config = dict(
    arch='ecapa_tdnn',
    model='sound classifier',
    dataset='synthesized solo parts of chorales (CocoChorales)',
    train_examples=39062,
    gain_aug_db=10,
    n_mels=80,
    hop_length=160,
    input='log_mel',
    spec_augment=False,
    win_length=512,
    targets=['instrument'],
    num_classes=13,
    norm='batchnorm',
    hidden_act='silu',
    depths=[18],
    kernel_size=5,
    stem='single',
    widths=[192],
    loss='binary_cross_entropy',
    init='torch_default',
    optimizer='soap',
    beta2=0.99,
    learning_rate=0.0044,
    beta1=0.9,
    shampoo_beta=0.99,
    eps=1e-08,
    precondition_frequency=50,
    max_precond_dim=512,
    merge_dims=False,
    one_sided=True,
    adamw_lr_other_params=0.002,
    max_steps=4000,
    batch_size=64,
    epochs=6.6,
    lr_schedule='cosine',
    final_lr_fraction=0.01,
    warmup_steps=800,
    weight_decay=0.3,
    adamw_weight_decay_other_params=0.05,
)
Rows from block 8, named by matrix and row number. Each number is 500 + 40 x the weight over its row's rms, rounded and kept within 0 to 999. All counts start at 0. Numbers have three digits each. After the name is the row's rms in percent of the matrix's.
# c10: first pointwise conv (model.blocks.8.c1.0.weight, 192x192x1), inputs 0-95
c10.49 126:469486503422493488486540585480490440587558524528494493520481494567466497457566543470464544560462482522429494450471452535532470512551488510453506530527471576521538555493463482521526532524474488465533526442484587530481474456435496479503493417493572452505462594498544484502454556490461523482
c10.50 130:472509468510511485468512458531491550477499484467466450510493500472509472520510437506536434483518527414499486416389519513510465479430482488459534472509490488477470448522469425507532462498542477519485520567443430506471461496542423437485468531466495530482524492504523510431449496490507508523
c10.51 094:524477506583512567474441445470519612465496464514500529464576485499588480496413442490489484453458499538559505584519442473506498472537537516469479488480510467490444490504592473511465499507521433522433517492477493508446502440447421524501491482480429509533438462462524515500489457483481425470
c10.52 129:482476452536478478499470444478558544478486491488452500465581576432544505483522470457447467476479492531552468526495434474482460439499473541466478475470501454474415473468559503439434436502466478536461478459459420489464484540480408504517446500492477447494482494415594490499527455427481461473
c10.53 109:488483466435462527539563528432469491523587529469547535493495437557514490494589541436442555499495491512431564487522451544582525505533534480516556523533469601497557514486470555520508524498535456455561482459560589475510487504559521510482557502494496470525514591552491469509544546517455511498
c10.54 106:471506478470472508525474505482478416543463445487504446467424465460445491503467459486507517458478487531389498450439461476499543470497456482470492464450446486490451484482414426526556523448485474446551476494473442429524481448515540427489534477425499447518532476474415473490455478522428526480
c10.55 122:504493613530598430521522492574505573506449538540482467545526570495521543524480474564493536509524473474616487512538585457481510562478483446546490487482465482513484460569475500485487472556572561507472621572501508575467520459518532460512506478523537633529486487442462487545571480548583522462
c10.56 127:551449526486571465493467462538447518474456482487517465533436457449466558505461427560499428458548476481576418458519565529451458498501501505542486476434490471449493461547492476470461485542545525498443556542446458474519529477485495464455455462463425600424481469449430445470489448518527482444
c10.57 154:524423555462545543488526540488471504565524501510553578536446462527473549485432497525497476488554526509539488474561536446468478487586508490535506515446548526505565513582457524482461522594547483418501524533473538493501528471452585490426476399450469574456467504490488459476493493557522489458
c10.58 128:471479544503550562480521499515455480512451558518508536486478471473464496475423524505503429487495494517548423468548496435413462538522505468496503464408564447489480442574459513420450543585531485470458553524436484504518491493460580452485476435447459572451461510443507469504487461517504554475
c10.59 089:452481458568423511486480508487519470501462498501533552464600521487496522458492475398504538520408505545448499599470443433486517445557456516445518536486527457470479504505543480502504472453455431481453503436515489447536469523469490553544490473476467422522495517456552492444420514469483520487
c10.60 119:506546544515468480505430520513475449434540484481510432438477507534559503440557484539462567506446456514524458473476494491516508445502457359447445549568452477465522490451446480561533482488437501465454493518501567511484479396576482460553509524549481454569494543520493487533519487486497475457
c10.61 099:507455483514529500468447588487518512512491463507490469519454468542479549471568441502489522409487517499458493427469495576547460467584510486466506546503536561488603556504466472512535486589493488480522559521445534506475484445499500470437503466456487510545496548550487498481476571462462479515
c10.62 104:576466517550523498476477443540518546469452531523477572512600552489545533469483557514529463480531501455564483557561534496463440545478553537560475486469616463490427534553597538466474571543510472541487555504473459544522533551452455564495423475542479584478500493478519510449513414471546491487
c10.63 089:513544536495457479500596498532494494516618533489514458505489546582564489500564509490525518521507527495462543472451509535569519544510499479517510528551506575464563526493492493590568511490489485463535476486511531529503462475560508480558500529518567510549560572585525552516550567574484541475
c10.64 108:514536466462431457464543458465437457460502511481501527444552511538529424496441556451442486505468484513504496507589447550464513548485577526541512484471491457465504490467492570473440456446443482546491406452501461458532462549582512513514440553512497493522530520564457474505593491493475582429
c10.65 102:504492471466485523495480466469488399542505524520526494497444410463452478464452530497529452510479421479456439479496483424439486471480459524454501467455446476547471494501458427492460528465495467462437494479498499449507518490441510522478525435453462493425459452436454452480380477505481465482
c10.66 119:534481435537472491464513479469523508464517502493522530492570562483490533431476502459489477518463529488587426567548425474422444496586574510532465528439589425475498519505520590424408522518461419521471544454458509478511513508489480552510396475562447473404460538479587496498526436493513527467
c10.67 116:486518508371501496503504528479448391535534522510504486496408436551457480458462539512483506494478461464417457452540480469447522493481460484499505463461432508524498494471432499522512516455486512415503460463499527460514483441488563495497526440460477481499489455462412464488456480539462530487
c10.68 114:542524518445497487470495483528516500466572507525508396494468528491558425497555568509416513524452389516505454501492530548500472495481502490542474515536400512503506519470477533518432436452465521501491452475490549532477472440534485521541508558592470547509429554554486486488499457503553489491
c10.69 129:510468455548491499487483474446579501528512466513472496508575534465457533484522426453424499447492497523521455565484402460479502428562467569478442505438540445478489503468492546462469481567459454532455504458484508537485509503476444497475461464499409444477447491439529461541457420510457491461
c10.70 106:571485516510518527551501499458504529502535404525526485555490425529545555515553440507519507501576521535461543548500524537588503466563505536553452544593511557525513570535517481528479495503508519456593485510575542526448581432491536577506560481501487491485470517486522528558552532546539423551
c10.71 111:517545596529515505489529488597510531453540514516494430504546589497533521553521495560488525486535464496611475495431581435501560488515472475521537525537466457501505498563497497569543455573523551566471498567524501533480526494567504499564530531540503554569534543486532539543551485559577532453
c10.72 114:490463468525473513521469479445480492523469467496447511468520483441499520473463461429469461459469459536475439485450455482465503447504406453485499473479498480484488500507466492447495477487447428475484503433452460434495474468391439450446457472456440433493442458400503464508444450481459453460
c10.73 108:483504538557521495516468473520537613417447472460522555477559537475527556504552451500486506477509520519601531508540487506543512509544455538485465497510610429486457467506583536463465520551474521475454485546534461556557505564550546545532472544503500532481503512480531477543513435472496454510
c10.74 105:483548525393459559522508487487426437506544546462480513477446481533427440486500551510465521488423449478418545447557456524483522550469536445476556449498470510523477461492399507527525523451490506472487412484537553505528454470581527450550544553510512487521557522540408485490514518514474605480
c10.75 117:536574566502540562494546520557497521504531522519504526538510524514543516540515537567541543560501522535561537545467541541517579551485478525509579540524481510564533502560518489569571530494539536526498529565548475516501491522544551517599562524540548563564545496516518568486524566540544518518
c10.76 091:459540479528512496459468445489496492458445523480489525435536578466536500512396500502545480451470523527490522520491459449387556449435444503512477449474521402491452452514499537532544518501457549485499496455462424486496484536502484492517497494491533447498504427397477526523474466513469521512
c10.77 085:494473477465476422453494544445508516578520495503465465575459483544471510484545482494435489559465459465482498453484486485561458478514512537453461520563405519489498571442469504439468460517479467465474559449492492503520468492433461454447429461498446530444442497507527490483529473470519496480
c10.78 137:448559561548512488460552518628468516489473570510495485502506511482492450513476516529556513513473463515635487525476545435482551561487503447468555521506520451500490442555493462486479480557546541552414585578508533535477479518562530439579490477547506566524576556489468502468521497499547518461
c10.79 120:537470599493557519523491489567459553526534505498512484555507491538508523513507495569509542534540422511640488475515578505525524507548490478518562537488482489494495511585479483532476491572528511449452567638547486504493542439526534463503565436501450649529510506513455457475521513579574500444
c10.80 091:530546504489510575582590559474486459534576493549529518539464469547520482484550578532572507567501509492409564505475505494537512461515510502467569536535507579520532597525463484527530517455480510448560487473518491488512483481492489523513541498513588531491525520510478553474478519572511517544
c10.81 115:494549575476513499531489435504467467461460486479478481450474497454502480495414484509533494463499483488457494490489494482466532496465419472485489437462469433476457443538496477541502515451471520474470491523495497498490506445530519487516527457460460487516513437448409490541461489505474507478
c10.82 121:500435440481448512534462512451463459522432506490509505483443481446489501475461506413513487445478494491516468473543440432480462476500466440557470467460552449459524479511432543429419480529474470506482520453468508411549460452455481432449461456487449466482473488435453446508524458485478470386
c10.83 102:434481534494495449464457536529458499466460513479446516467520510505468502461477474510454538425445445459535477465510469368462508440553485380471472515494465412475482501503430502521466492584446433470395539509483510468484502453522523445533511430502420494530512507449515435504464496441504511431
c10.84 204:511550526535522536452556499551552543518507533528522570542534515551534531541531532539543519580507553528566528573473535526517563565536508557553572541550551532568503531510586479532540561506568548521523517534541488545521516556559521551564525536516589519534567492526548552486556523557547521554
c10.85 092:516490512520533502491519513478468563504522472470509462506492513517496566543565399501512535476550550506492561474475512516568493518569477504494490522589505530467586548516468542469461464514500572516552508512506493495473530477501490471454476518530511546482509616503527530560527524471484502541
c10.86 126:501463441529477519486528520437483507523485447473522561500483522461556528537456426440483527499502540500565512483463450461538542464509470538601490543517577501497542496499526578481469446528501565523564509475487411417555483523456520494422493457448512469512496490489484495511557490564481472444
c10.87 091:449509498434503520476460573446482512514532521520490495525422451541473515472551475472483541464481484505397514457515431480549462444587477481451480546547490538518571533475457534495534483497474504382467512452508571487471477385491521495495482451503426434461470513462495502488407537485455481519
c10.88 120:484537517425500454444581481545434460464526584471503494471457516550516442460479548508464451528469482421512460444535517449419541558432533485481517482480457473519522411482466532545534469488492496483468479505471533536465463538589480486550476498524516528504550474524433496477547523528515595466
c10.89 089:466527494464466517525542572480479479539538525511493468510436528555509457501597564470538546521495493474390503453475495519565539498492483481479528525539483602505572533518438526551595522489518463465492499493513583508475442448551491484524517508527581502542522568572437527499500533525483533527
c10.90 151:517474467575413491513511463493554545479513529435512564461621580516525508500495481440428444485512496492550523569534461473489523528497484505561505480501543469474425480467536568454470485500506438558539472437505484557530497548508423567502466515482469506471502504464552481544576454474487551456
c10.91 093:559512492531525491487595563515528498558509539547510540534480515557534555460472585537533511523516558512471515522484512546481502536543516473513564537501526565509533536563467507536548529544538453501521556496485546484512489522488493445475481439494532533542528540591516518486515513527488555493
c10.92 108:474494546571458483532464500534509507523496499481458487470575548489520489533506506505442590467445409499574497453542475433484558483503463433484519519494496404481424458491462524503445412577453474508415526503510527495459459480550480413517512509545468490551464521469474412482526510448496491407
c10.93 110:487481460576439491489489454511569587421490472473476525466576582457530536488492452431437479453482538480566502551473443494513502465512473528497456474462533418476448469484574530447455452495465462604453495460475454510483510573520436534520448466514461452463466509434600495554523462479489489431
c10.94 081:558551577570547515557499489536518516475469509517492471491483571462556549554504505559514514461591509488557486519498587527474537492484459483563460477482523455512491491549533528518563521575541606538509500536513485547476592451502525504505547503534514540489519473491468525622533469550613483536
c10.95 106:599476546531568549522507495478539521522567468569463541514507439549500563509520510518518524508573595538519530590512535554493503439539489527565483509467567532569527501565589508476514536520544532490526517497513537517458575509428481518440483430512514508524464530442509517518534496581477455553
c10.96 107:494479514558489493469492456509577525478537427502475546471594568436496534494492417484419493460480544527585507581497463494492539437542462583525455523490543471473471495482550557495488420561483502540455401458495497523417493541464461517460490471458503456505447525435589495492505477501504429465
c10.97 094:546450501518499580490446456500451512465477477490527476496446446450551514519416490492550423476509545559502437526531496520444438522476513507588460496468524485489501482565519514484485509454550495523529516528457421485557525451476535529424440521471486537469430473536454535500553491545497484502
c10.98 122:458473445482456495420483493443448491500499493453425517478455505493453478460535460455446474433436461438464469460498421470462488419487493490512440488458472456468493499448477510506510471531422460455448494442450476487445440483488464464463510464496501412457443495438469420503489450509434464446
c10.99 086:538504501562496468470552528554557590526534500486493559552625585512539528531545548474522533533488549518545526533501472498516535536494558536505550532518619508527551545540531543496526502576543485550523527530499541519479477621506486504490445550526572517491515531533514528485546491487521520469
c10.100 100:499525483513476478482433443477547568464497479441456474489582576459501466544518503515429545458460517553535442522461474546561498498543555504492426485522548471475477499477552561430450456545483492512513461470480462503442447525479371443498372507521494500487492504504529496501592430471457488436
c10.101 093:442531479491461476518485466516466475461415468442451522434520484463465471498455473509554494463455440502454490474416472427458534473431428446425501474489481440474430427506476475503522463443503485484462470508476443463480465482519496457519502441449490445525550443477441464451456542414453469470
c10.102 098:485564492524486455451550501564523481496504563522536472540492490527542466499481592536555443589454491429509430571472514544475447579453578566484470515515481510522516569468514483508514558486531511533470557522470519597526480536473489552531460528564532516460507473578467553452540493527527524536
c10.103 087:509585510548504492491564548521530510512535569553510503502488518558534526544529585518531568563540547544478540486512532510552536545512529528523585521526509547493491498490512466528554533479549527528494566519523546503520509517567529529553489543565546525525556556542493529505483554520520502519
c10.104 094:452463461519437462553486467463482517473425467445514501466538521448479456543488420454474504430505516462459525465446462519549500562490452481488537476492550484454488408485513492468464458460532472489576441531513477434481454539537515452459482538419480479539538485564498471494522544436463516457
c10.105 083:553454523493537518569450466481489507514488462476511467543490386473476551493567482517566536491581496493460489472506553469550456450519516485472421548537483517525528577515480454471460525472499448417555509555554482476502574391482452553457494469487454528455485438476494538517457482527543468560
c10.106 074:374497462485475481469540530479446450504443545467500532449503495534435495401456505466540509535405515517443544511455480402474473509480468440445515506527486472502491458499466501471524544450474431459468582454484463519487465530522531487542453492469553424478597450495461480447443538408460501485
c10.107 109:484464524479500466551458455481492479506430516486430492488526482446473483504463494474456506443500425492537482491590464442470486472451504494498475437442488427473461438473473529428397432500472471486438484482543474456470498484468457488500543470500433503469468413426449429552517447450481502437
c10.108 096:538551534520547499523506479550531482441483543550568518514509478494500509512448535575542491541518553476519479536527531471451496604507526507520515526453521477544490507513517484489526568473556489505536561523512464494534541516518586570544508539460523556500559431504472472445510503525547564542
c10.109 094:534533519494505569534485491526447447470491474492509425469431465477585487495457515534619467522490487547463492496481530494491477527527490438426526486515458479501498458542469453573490457418498518443477465550477481496469470456516527475541480503492554500570510453546439538523501536517501447465
c10.110 098:510516524496554551452543509590479467525523516544501469566466536522469440519466527556558495519490480467552493502455541450486490541514515478470529522543511486502521483558443484540444451532531551538472558577417559536460473504474467461508473441512443617480498577457491507391465447506558539486
c10.111 084:480482495547453536464527472492538527429524490521491554451549515483516463490484475444428405480455527435524485571523432520463527480485441531531500471466514464482446444469586522518462435453483469538492423427465518506525477552479445640523493440487403439438480485438533500473524493498511480454
c10.112 080:497519503461506530555465541472405481471558474497517476491449422503458496456592457486554601497516477484415556452476489497595535523517500413480503535524468596507537539494466506491473518489487503393542460486543575483463525452535543449529567451520522490492492575537480506565529509539485533519
c10.113 080:472466539507492386477418514460528503485467476493513486454512455511440490459558489476434595514432480577482499469547473498504463473494526460467421504471472476466440473458478431412473510530443451442472555455546539428473493460497496479490500485502520472468471506479503409458440463420492473480
c10.114 114:527461550523553545536474524496493497517504387552449473533489492477514548479510441525512524474521505548507504495444514492505509368561419482522475550518503516518516531539486480530532443525488520475504519538474478473426543401444472480454545415462521502512448476436501519525468483527513367502
c10.115 094:487519545535538490508405496503502468425501476481517485450467511438538516453407450503534521446516559483488521497470500510489477501532461424504397501521524449419547500528467484475505584511455575458494507489434482550472496425493570452510406463491536468480527571494516543592483466521502508547
c10.116 113:486541463477455421462479484536440497431524561431540465462506557515478489481476531512469453473480434400542444472495470480472492581450522459526466470517473455418479487476435540479481500453452519523470476496474509538590478534540489480539491581551473500466501507510481469517566481522484609456
c10.117 087:474527458511478441526503444501480494455448484452478551420531501448487468490461521469545478526477527556510490507504463514422548492426435475494538461428525443469427433449535537475468514439477476536490475460528435390477451546521519506478483517478515466531514445443471476504498466460501509507
c10.118 099:485485438542444493527503481446511490466446499466463540450513545401489485486482508447492467494485485528581463540546444457451519504490495478530483485440548447441482436481515621413434457488469495558434468452506473472497453576456473470475395452504476469457459496448469467530562411435494509411
c10.119 115:487528517499455436527461499531403514431512463447573493459487475438500513471483425482468527452466407450517520513504488483523527503521464423496500539547446462456480511494453493483409478451422472493559456513539484434544480510540486528546505517504425516499541551498551485533521539470522575458
c10.120 090:481549486466481447513492463526434457488504447458453484513490431482479419481460441513514492511477438374495459526503446513496506509429488539487528483493476470545453515492538444533499483396508474488486487542541462444476485454494500545525548467488484478445468453494422498483499573467493473526
c10.121 117:522507521557559509536469442518517462465449488498511429462457494412506541490455481542548458512545521525523458491460554477450468509462452478512477483466483452498438459529483485465500524496541555489486535541464444529516536477478520491484483494466494543452495452438470508520480404523530489561
c10.122 084:504479528438532532476516480451458437558541566533435487491450482534486464485534504483462544507493432493425537448505527489485523455441441515480450431544441491510441461468441501546556507479500577421520431454486525542486532459521501478509532473497516494536527507419468524579477513486532502514
c10.123 093:479522496499457440477486433525498472466393466479432492430510486482451442492447535497492513492468452466497387451535458478442506492427452491470514440462533416484440446452519486512522472482493458471424496511503482455457437495501500478534450464471509457512497436494478476475431504421449463454
c10.124 097:541532469538555494542519502529500531534491464550537481569439468525535537579461505543536474591556547444519517518479548544556494545485514560524540527526524577539494561548566466527484534470575555520522541523533482454513529540460504557508512482499535549471514506511498524478495547530563464570
c10.125 069:497507481537547463468463475443547497494460473520525457555470486480449521562481462539571535519551568572482478543457521474534499488464536538522478491552442503488492593505514460457494573470512562497511519535497474534479546448475489549504484557533535496447507493488508611531492430473581488604
c10.126 072:537529570543553514553457516534569529547479545568527482523455526534536547529547499541498541542521528580487537514455551544537530493543492540519518526538439582552474508513492488570590531536556547462532503483537527511514501476516455506509567518530498494529541525497508543455479566528585513578
c10.127 113:491516526482464493476463443500496420461448445484473451476492479486470455480449448497505498500476460450460452510441469462446506440443436491473493439472458443488448475478454461519520465444490453449466466514476466445497504442483500486506498432419482460499480443434454502495436467475512469479
c10.128 095:493472511557467550469504484508472483457408432483460511481492476427491485459445459439513458467477464489485459519507507434449456497476455529445491478432473460532446414523537483471454461454517459535432468473469446413461497559470449540501476409470485491468459464441472496464442515454508468453
c10.129 115:461432442501503493481464534487519472505475467531512511527517443511406485422525471470510493508416495489494462513517446478488419455541505492415488589496530483504466532479506414457456515557458425475429570489463518463459474478427497512467470426453455464443431550451541477409410530404484433508
c10.130 079:438448434404481509470489583432491452555451485475529464499454505479459500492513446438516516479467463466446549449458440369535494506557497464452508501509473495445505524486392497475522484524474498429461524459443499520504436462445479427413447483437532481459531522557488481451472458494459502458
c10.131 081:434550462493485460417537486533516496495480548504470505468499544498508509502480500522542427532466516442526477536481482456391498511457525543479513460527522470534456430482492439498508510529510513537407521471442510563429455507475448526568461485608525448451506545369543531433426466486491480556
c10.132 122:477506460466443463466478585471444420498525515498522536494527481586483498404513500461471540509453454504461496524549455457496496429586510467454469578515469525492513577464477509499513503514447426444507494432505543474502503470530538491520493482471515413508491555515550461500518547446480546474
c10.133 094:523452462462474518460552532442470456509530514450551563464487542563558484458459518437487447436533548462457493504534484477434485501532498431546444485502512514443542500522482556528540521533446500431602496435439541491495474502472539536439463494491495487495467547504520487528514451535476527509
c10.134 098:470538523472517523487523527493492489548542501523495455534444446531490508513556479517554534587500483481436588471412498510549514539458498486422556515567457578516481511523470419569535476457561485463527530523511556513493495463552557459551586451465491471544578553545502512449450588494466527514
c10.135 091:520471480537508526568428483515472529449445424484483474473490433426478507519532414528523533469445526560504495465438504509526493445523425420487546548521526474455489462503470458471487407514488484512495477592475466448512467480479554462445494534447515486506509517531486492454466495461495425483
c10.136 087:446481468495407505445535522449470469550478565442497517463517490518422494454516541412449530451465429498425540446512435524524506516524483465474511470528503488496503491457434518501494503475426440448510512452500515436524456501535417441512497489493479448528530501506517460520466525483411565414
c10.137 107:491466437577454535530438463463560574461468429503436487496580523472489540524580417441485513448500499502540486583462453487561525454523480510525523500493530491481495461491564499474490395527501479524499466498487429518450510493507474518459459504466482460495475497464534510505544462506455438462
c10.138 089:449515459479461476469515478494477457502466552477466582446508522470451430490457518449475486504489513513463498479466449507441582498435400518523583429442498465525436401469522534504493495450493451494466440460523488457485458590530506501546514479471492428532536454440496473498441535466451541485
c10.139 086:568496537517565481495458459550482561503482464528500520544457462478475548567543445556508499534527537493546531516476553603538526486467494555528555475458471549544419506508595438498503533491546527539551483512575439449504556538455466572497562470517475538497465492467515509465481576491604480541
c10.140 109:422524486463421438452546516481494412505437543474467528441508526519434476415521565457453547505454464495451484446514428430480525489467512460444508478472477481440497472396452514482513488464457438463454507432479555471504447556503523441509433499521506403496507505481497444467422441439433515411
c10.141 179:545506574482557543506525570524537509534542491579522513567523515529520552526538507535529540521524523528505538537499549506556536505575478523543544558571495553574548581553514498544542549572539559469519513522547553557504543498495516518528528501516533518532537539515530540512500530531550502573
c10.142 101:518460486577532492498426450503504564459429433516498494508492447448494545502523447499517463452486487478528506541480494542489454472474473573516438508446524471534453478497615497455486468508505475499454520509501436445475524509440423558469452407448481487458453444484509480445463538450523443504
c10.143 081:437571489485479487403560547526472463480533569498480523455485583536547479472500570481520518472404461488481515509515506468441541531459527455465524468528520497511532474461459569546541514497482496489439509472465546571503407538537447489544511494561513452531573562464519523458511477503475571451
c10.144 092:448486471499470530531480478491514430514476497533479529467481450473435450499471505458506507483438464503449473508517464488416541482415477494487524460466484443531442452481513485485496513446467518525499478447507458408490474520477516526478554493478505421532492438481456468464508483479492491495
c10.145 070:596491551459580466531474455564455529500518439504459481574482466525506515542484429575498493458537496413472497531501561498518481510461489495517480550504442501507492574562517451487518505494509583505509472553545485490509559471462506569482552488487491542484473460470470510497440510548547516566
c10.146 103:391494403452439475500503511432468442535517514450525491463502478477442453437474477431473490476427417429444495455493374438490488496498501495458486489473493469442487499434428470462430485466422406498500527466505484476518443480467541462475507494447465430463495529505501436482454501455402525462
c10.147 074:558515537470561492515505561523470539466532485512559491525452503526516516547494487532517514499540522498536528465555564496542488542577552485557494527528472550525577558540490511463428514519560526510526506533527554553507542496501531497544497521546457568471483564548508517550562504528549477535
c10.148 090:596520549578576534493491467566537551477460505560491494562475524519527534561477505556555474506557547498569462545490608507467497536447497524544490478498492527541489476564553497505514523523570591546463545536486460539489559525487464519511494503514561586490518467498507583482522508556593492565
c10.149 073:454500458450407425468515508432408517566531483465473474520481434583464432501514460508462526513434483463431503456487451502537505521521549514502508502504491513485566515447450507493464477471526463440510451458479558409447402443520449454507494485487520465444506533553475447469489475506415503423
c10.150 079:457472528472452477470521585493487500477529545471533458430462533530541492432534482448469538486441497542432517504511502491513497495543508425479485526543428541451541492461421512496520487487447483495559460433503567502482475498525444456537482524532466494528504568548550469496534501473498558465
c10.151 079:502573477477516546457487566491574499559549518533517560543525476473481551532528497551516545544507453479547547539531488531536525531554512569523539518500511485584460541476524460456478595534496466513455557476508510529515535502480568516547539486541462498507505521472532508469439454532521509552
c10.152 074:498509511456492498491489434546473448463458448487444490464487500422485483477471506537536454453519479465530430492453517515460474474415400532470482454473482462511445406552465504511523526502474454543478501500486478509457467555448447506510496465470499509504504456421460516464462499452492480522
c10.153 107:498546470516487559489607488522483532546580499537558524566533552467568473536489481473549450585502551467531534553443485476501561582540501576556565554562490533507512526564522479561502454486507502562586488511488444533498475591522529556533513533494540527532558549543556571498581524542525515526
c10.154 083:540500507437588432474460527523507480471448527520483570500464451568400531496413473575502527511486578486482537514505511537459494522489482509486524518483480492544462552503495420413519622506530531446497533512495476424535520517443492512521483451510544500446521482416496484436420499460506529563
c10.155 095:421454484448451442539478505432471452522501481447483490451481430547414460445503481443451512481461425496435512440580426452504439440491492439454465464472453448490474490440438506465469477471444413425476501468568482445530490453471446499492539468456451444432465434489447427495472486457448501437
c10.156 081:467504455538470543502524441487501452463440490493490567469534493422465461498447516493531429483487513482465489485495448461450487500432463504487512448426524434520464451476535524475485512452508466465512503495510412450516490555489533524541501498421531469488533405483435505493521476468506533494
c10.157 075:482498447573473479478464470500521493461432472512497495470544468406503504512444490507468471541510521487538420535541459464445498492505453533512460485441594433475443464464578557436468495484498484523428490497542451437520515465403470529481486465453508463476470472443494538539416415466532473499
c10.158 080:500481468551493450502473505481530516472508470475440474453513554458564562474491439477527521472486491521570482504455493521489512409543470458546435518500550459411563467466495568507504502546444537517452532505456492473458464447494482438435458489476469479511432507480543508520527431543492473454
c10.159 117:516497529486523512529563584499519520547543514530512544568476506569521515512537507492546542558519572499482584489486545550567492538551506542508552563553503559549584537558533476529546539537577547483538524525515545516488543508530517511497503481497570536524555548550501543501520581517537504535
c10.160 096:467559521494479513499543420502494449507431571469495490494495475481469445523448521523553503504478454477453525482482490464501533530407483504454537408518484447524442422504468432522522515415522498503483477542482450503496496487530509484538537524474539488539573388460444498463463536490493513537
c10.161 114:505569524498526519497558443525512522511489547507498554486518535476519487600419506524535453501527521523513563490493538522464556596444471570543577426479516487523477431564553516508510527458594573558527479528502474524479489573552496515538511539523556543531577465492457533476534513522531551533
c10.162 082:535500571517549508524454523501535498446520489510516423510511526532524514469517488508502468489528488466535464474534564501464440467528483471542390564557471474481571545524470499463509545532461577472494494536462538579480557418505548521532477524543502512439488513569565532552541430508589483558
c10.163 072:522488486489613496464435476513452481496476510559463535506402505487459534511481490552608535447545545438485493478559526514427521487413478481506532469499473446512484472543517491519513537498549610474482525567489475524422531471485521511506510487502530506514485467489402558515495466512491484533
c10.164 063:558514503502526520451476485531587495461454507554481433534555547497459519498546502522500501537507472499539462532476568447506509496453507499485503509591490485520479477495486484491497494538538514592432440513457515602432506526468471542493483518553465527501478464465491605487514393474574487526
c10.165 093:566546545550585486466527522601565540486521533576475524547506541507572588545493535552518480507530546454589479541486566514438496548480499521572485533507545514529553509540571527515519541564545567583482598567472522542485540526492528536513468487541514557486518494511560509480522517576571497539
c10.166 070:440445456462492447504480508441521464526451500434465519459497501506416481465514462472482542440442472493440521430500457495512460446449454457438526462471511444454448465452443462446492475489453459472447504449514468414492488473487424420437475524455516436504518497458481463460462499439443479449
c10.167 083:491522515504466421424472537496480471446515491472505472482490485552520505444504459502446574478453481455499464470484478515505486445506524457471418565539473462464533557424489506562578482511399502444459521493493546506473522412565508495536521507505478438525499498547508477528525498491521530486
c10.168 080:524535526550486504486457459519412483422434448441424436445458435442529476542452445544550444474469516556554468513501500515465553486478496451524468484483503442460502436501488504503469464444458551511447457569481441429468447462579481502519518494499522498519518472509466495461493511480504469443
c10.169 084:440524436472397444482578502473504450543487579455504511457526489529497446456465562455475522573464502468461511468510413540484489498455531544467545487510500488454489502441487518515505508438453410468450548455512513494527465539567514476546471529459530448510524482532488493498494517460409562428
c10.170 079:469495494515518483525514510545537431529441491515455532488515437449442467495437521511544503572471503476496456552531472475442484470438449539521545510443527458566439494476561469459451512416507458463495491534558488399502497542454521575504545426434526435469508423471466465468476508458531478510
c10.171 109:515516479535525507449492495538528495475501551540507424507489503521540494479476556564525436535483475506524450532548530502451416505512588476509427456492472488460471508459479477460486521495471500584424542526413480547521492454534486508509409586571462539477450569494515522479534417504536512510
c10.172 073:423468443551441489441472566466517527505538462449553481503532449490518556439533452431497493528432507497450539546449455455545489447596491497473465613584536497445516540507501476512524516532438456434473529437447486499447478466466503486482479428500513423462513579486613475453425510475482450509
c10.173 090:474508501443550434455414543542474468446462452483442495474484521464461480469480425527493539411460432442483478482464483456459516432458428400460467500511503444498457467468486482479499502535430523433445535475509529498404493450472479466504549454500467444501466513418481461514451461462510437497
c10.174 076:519538468390513410504533480501482460519433485458415544477424498459379506550457453516496468468517475439473513431501535446479531533409495506494533430479444476524409453494446464431459528464553523503510499479556454456489493494459484472475505455505498527456504489425437445497477493488504496525
c10.175 082:524471512480571514550459579503547525540511473541511579566543552499476589535536467512533581448526515527505592491550540518578526486580506484488525570549534530542549540546479494485512566601520542489519551514508513524518549476511506481499535519503483547554538544485563492531501472524502506527
c10.176 094:491494469519477456460464431494431467470497584459482506424518461475465488443396553516490424501476448444495433485504478485417447525468539469525458420449569425440472445465488554474492547487478459480487544468432462512535458472499487474482454504476434496423466463502504459472478435508482551455
c10.177 067:451540487494432579484551524472511443527573494503547401489446537576579452452503531513491489493502443483436468452464483466510467471549506489470441513580480485467536510440459530580505435487447516470464482462424569536479464407520466502519469455509459499503473551566523541565478477518502519463
c10.178 082:448560445491427429451561508477473430521515546479513493460494505515447467451516566442496517530446533455460476505494413513490515509501515552469484484481529475463528548386479567475500529465455447454481510422538488496547466524562528484565432469488535408498561521525529464521503500520416528465
c10.179 082:474409454484459462493474573460480494502479444482499489493484469522462525442565452443445532486452510488464502459497474524550437427532469486489461526485517561435515544438478504446478492529452475462501529441488527426489491493426482462449481431431453461458447574513534432474463488406458468454
c10.180 052:514519520499571482465515466544474557498525498524521507508460536568594528503498535584526404568524518437597448559515546464450461477468518479502489503455501563490435533576521502472443535553585563541528518518509528557464515499501508531486506530540589567477442560528504484450529468555575472546
c10.181 085:471518540578462550553537441519498496498496431516459409548531484447575459529493436490544484522463495483497448568466488502507523456481433484469528517515478515526522483517533476548466396457500507489483488578503527513455497469519493517544490497523474514485474458493497566524519562524509399499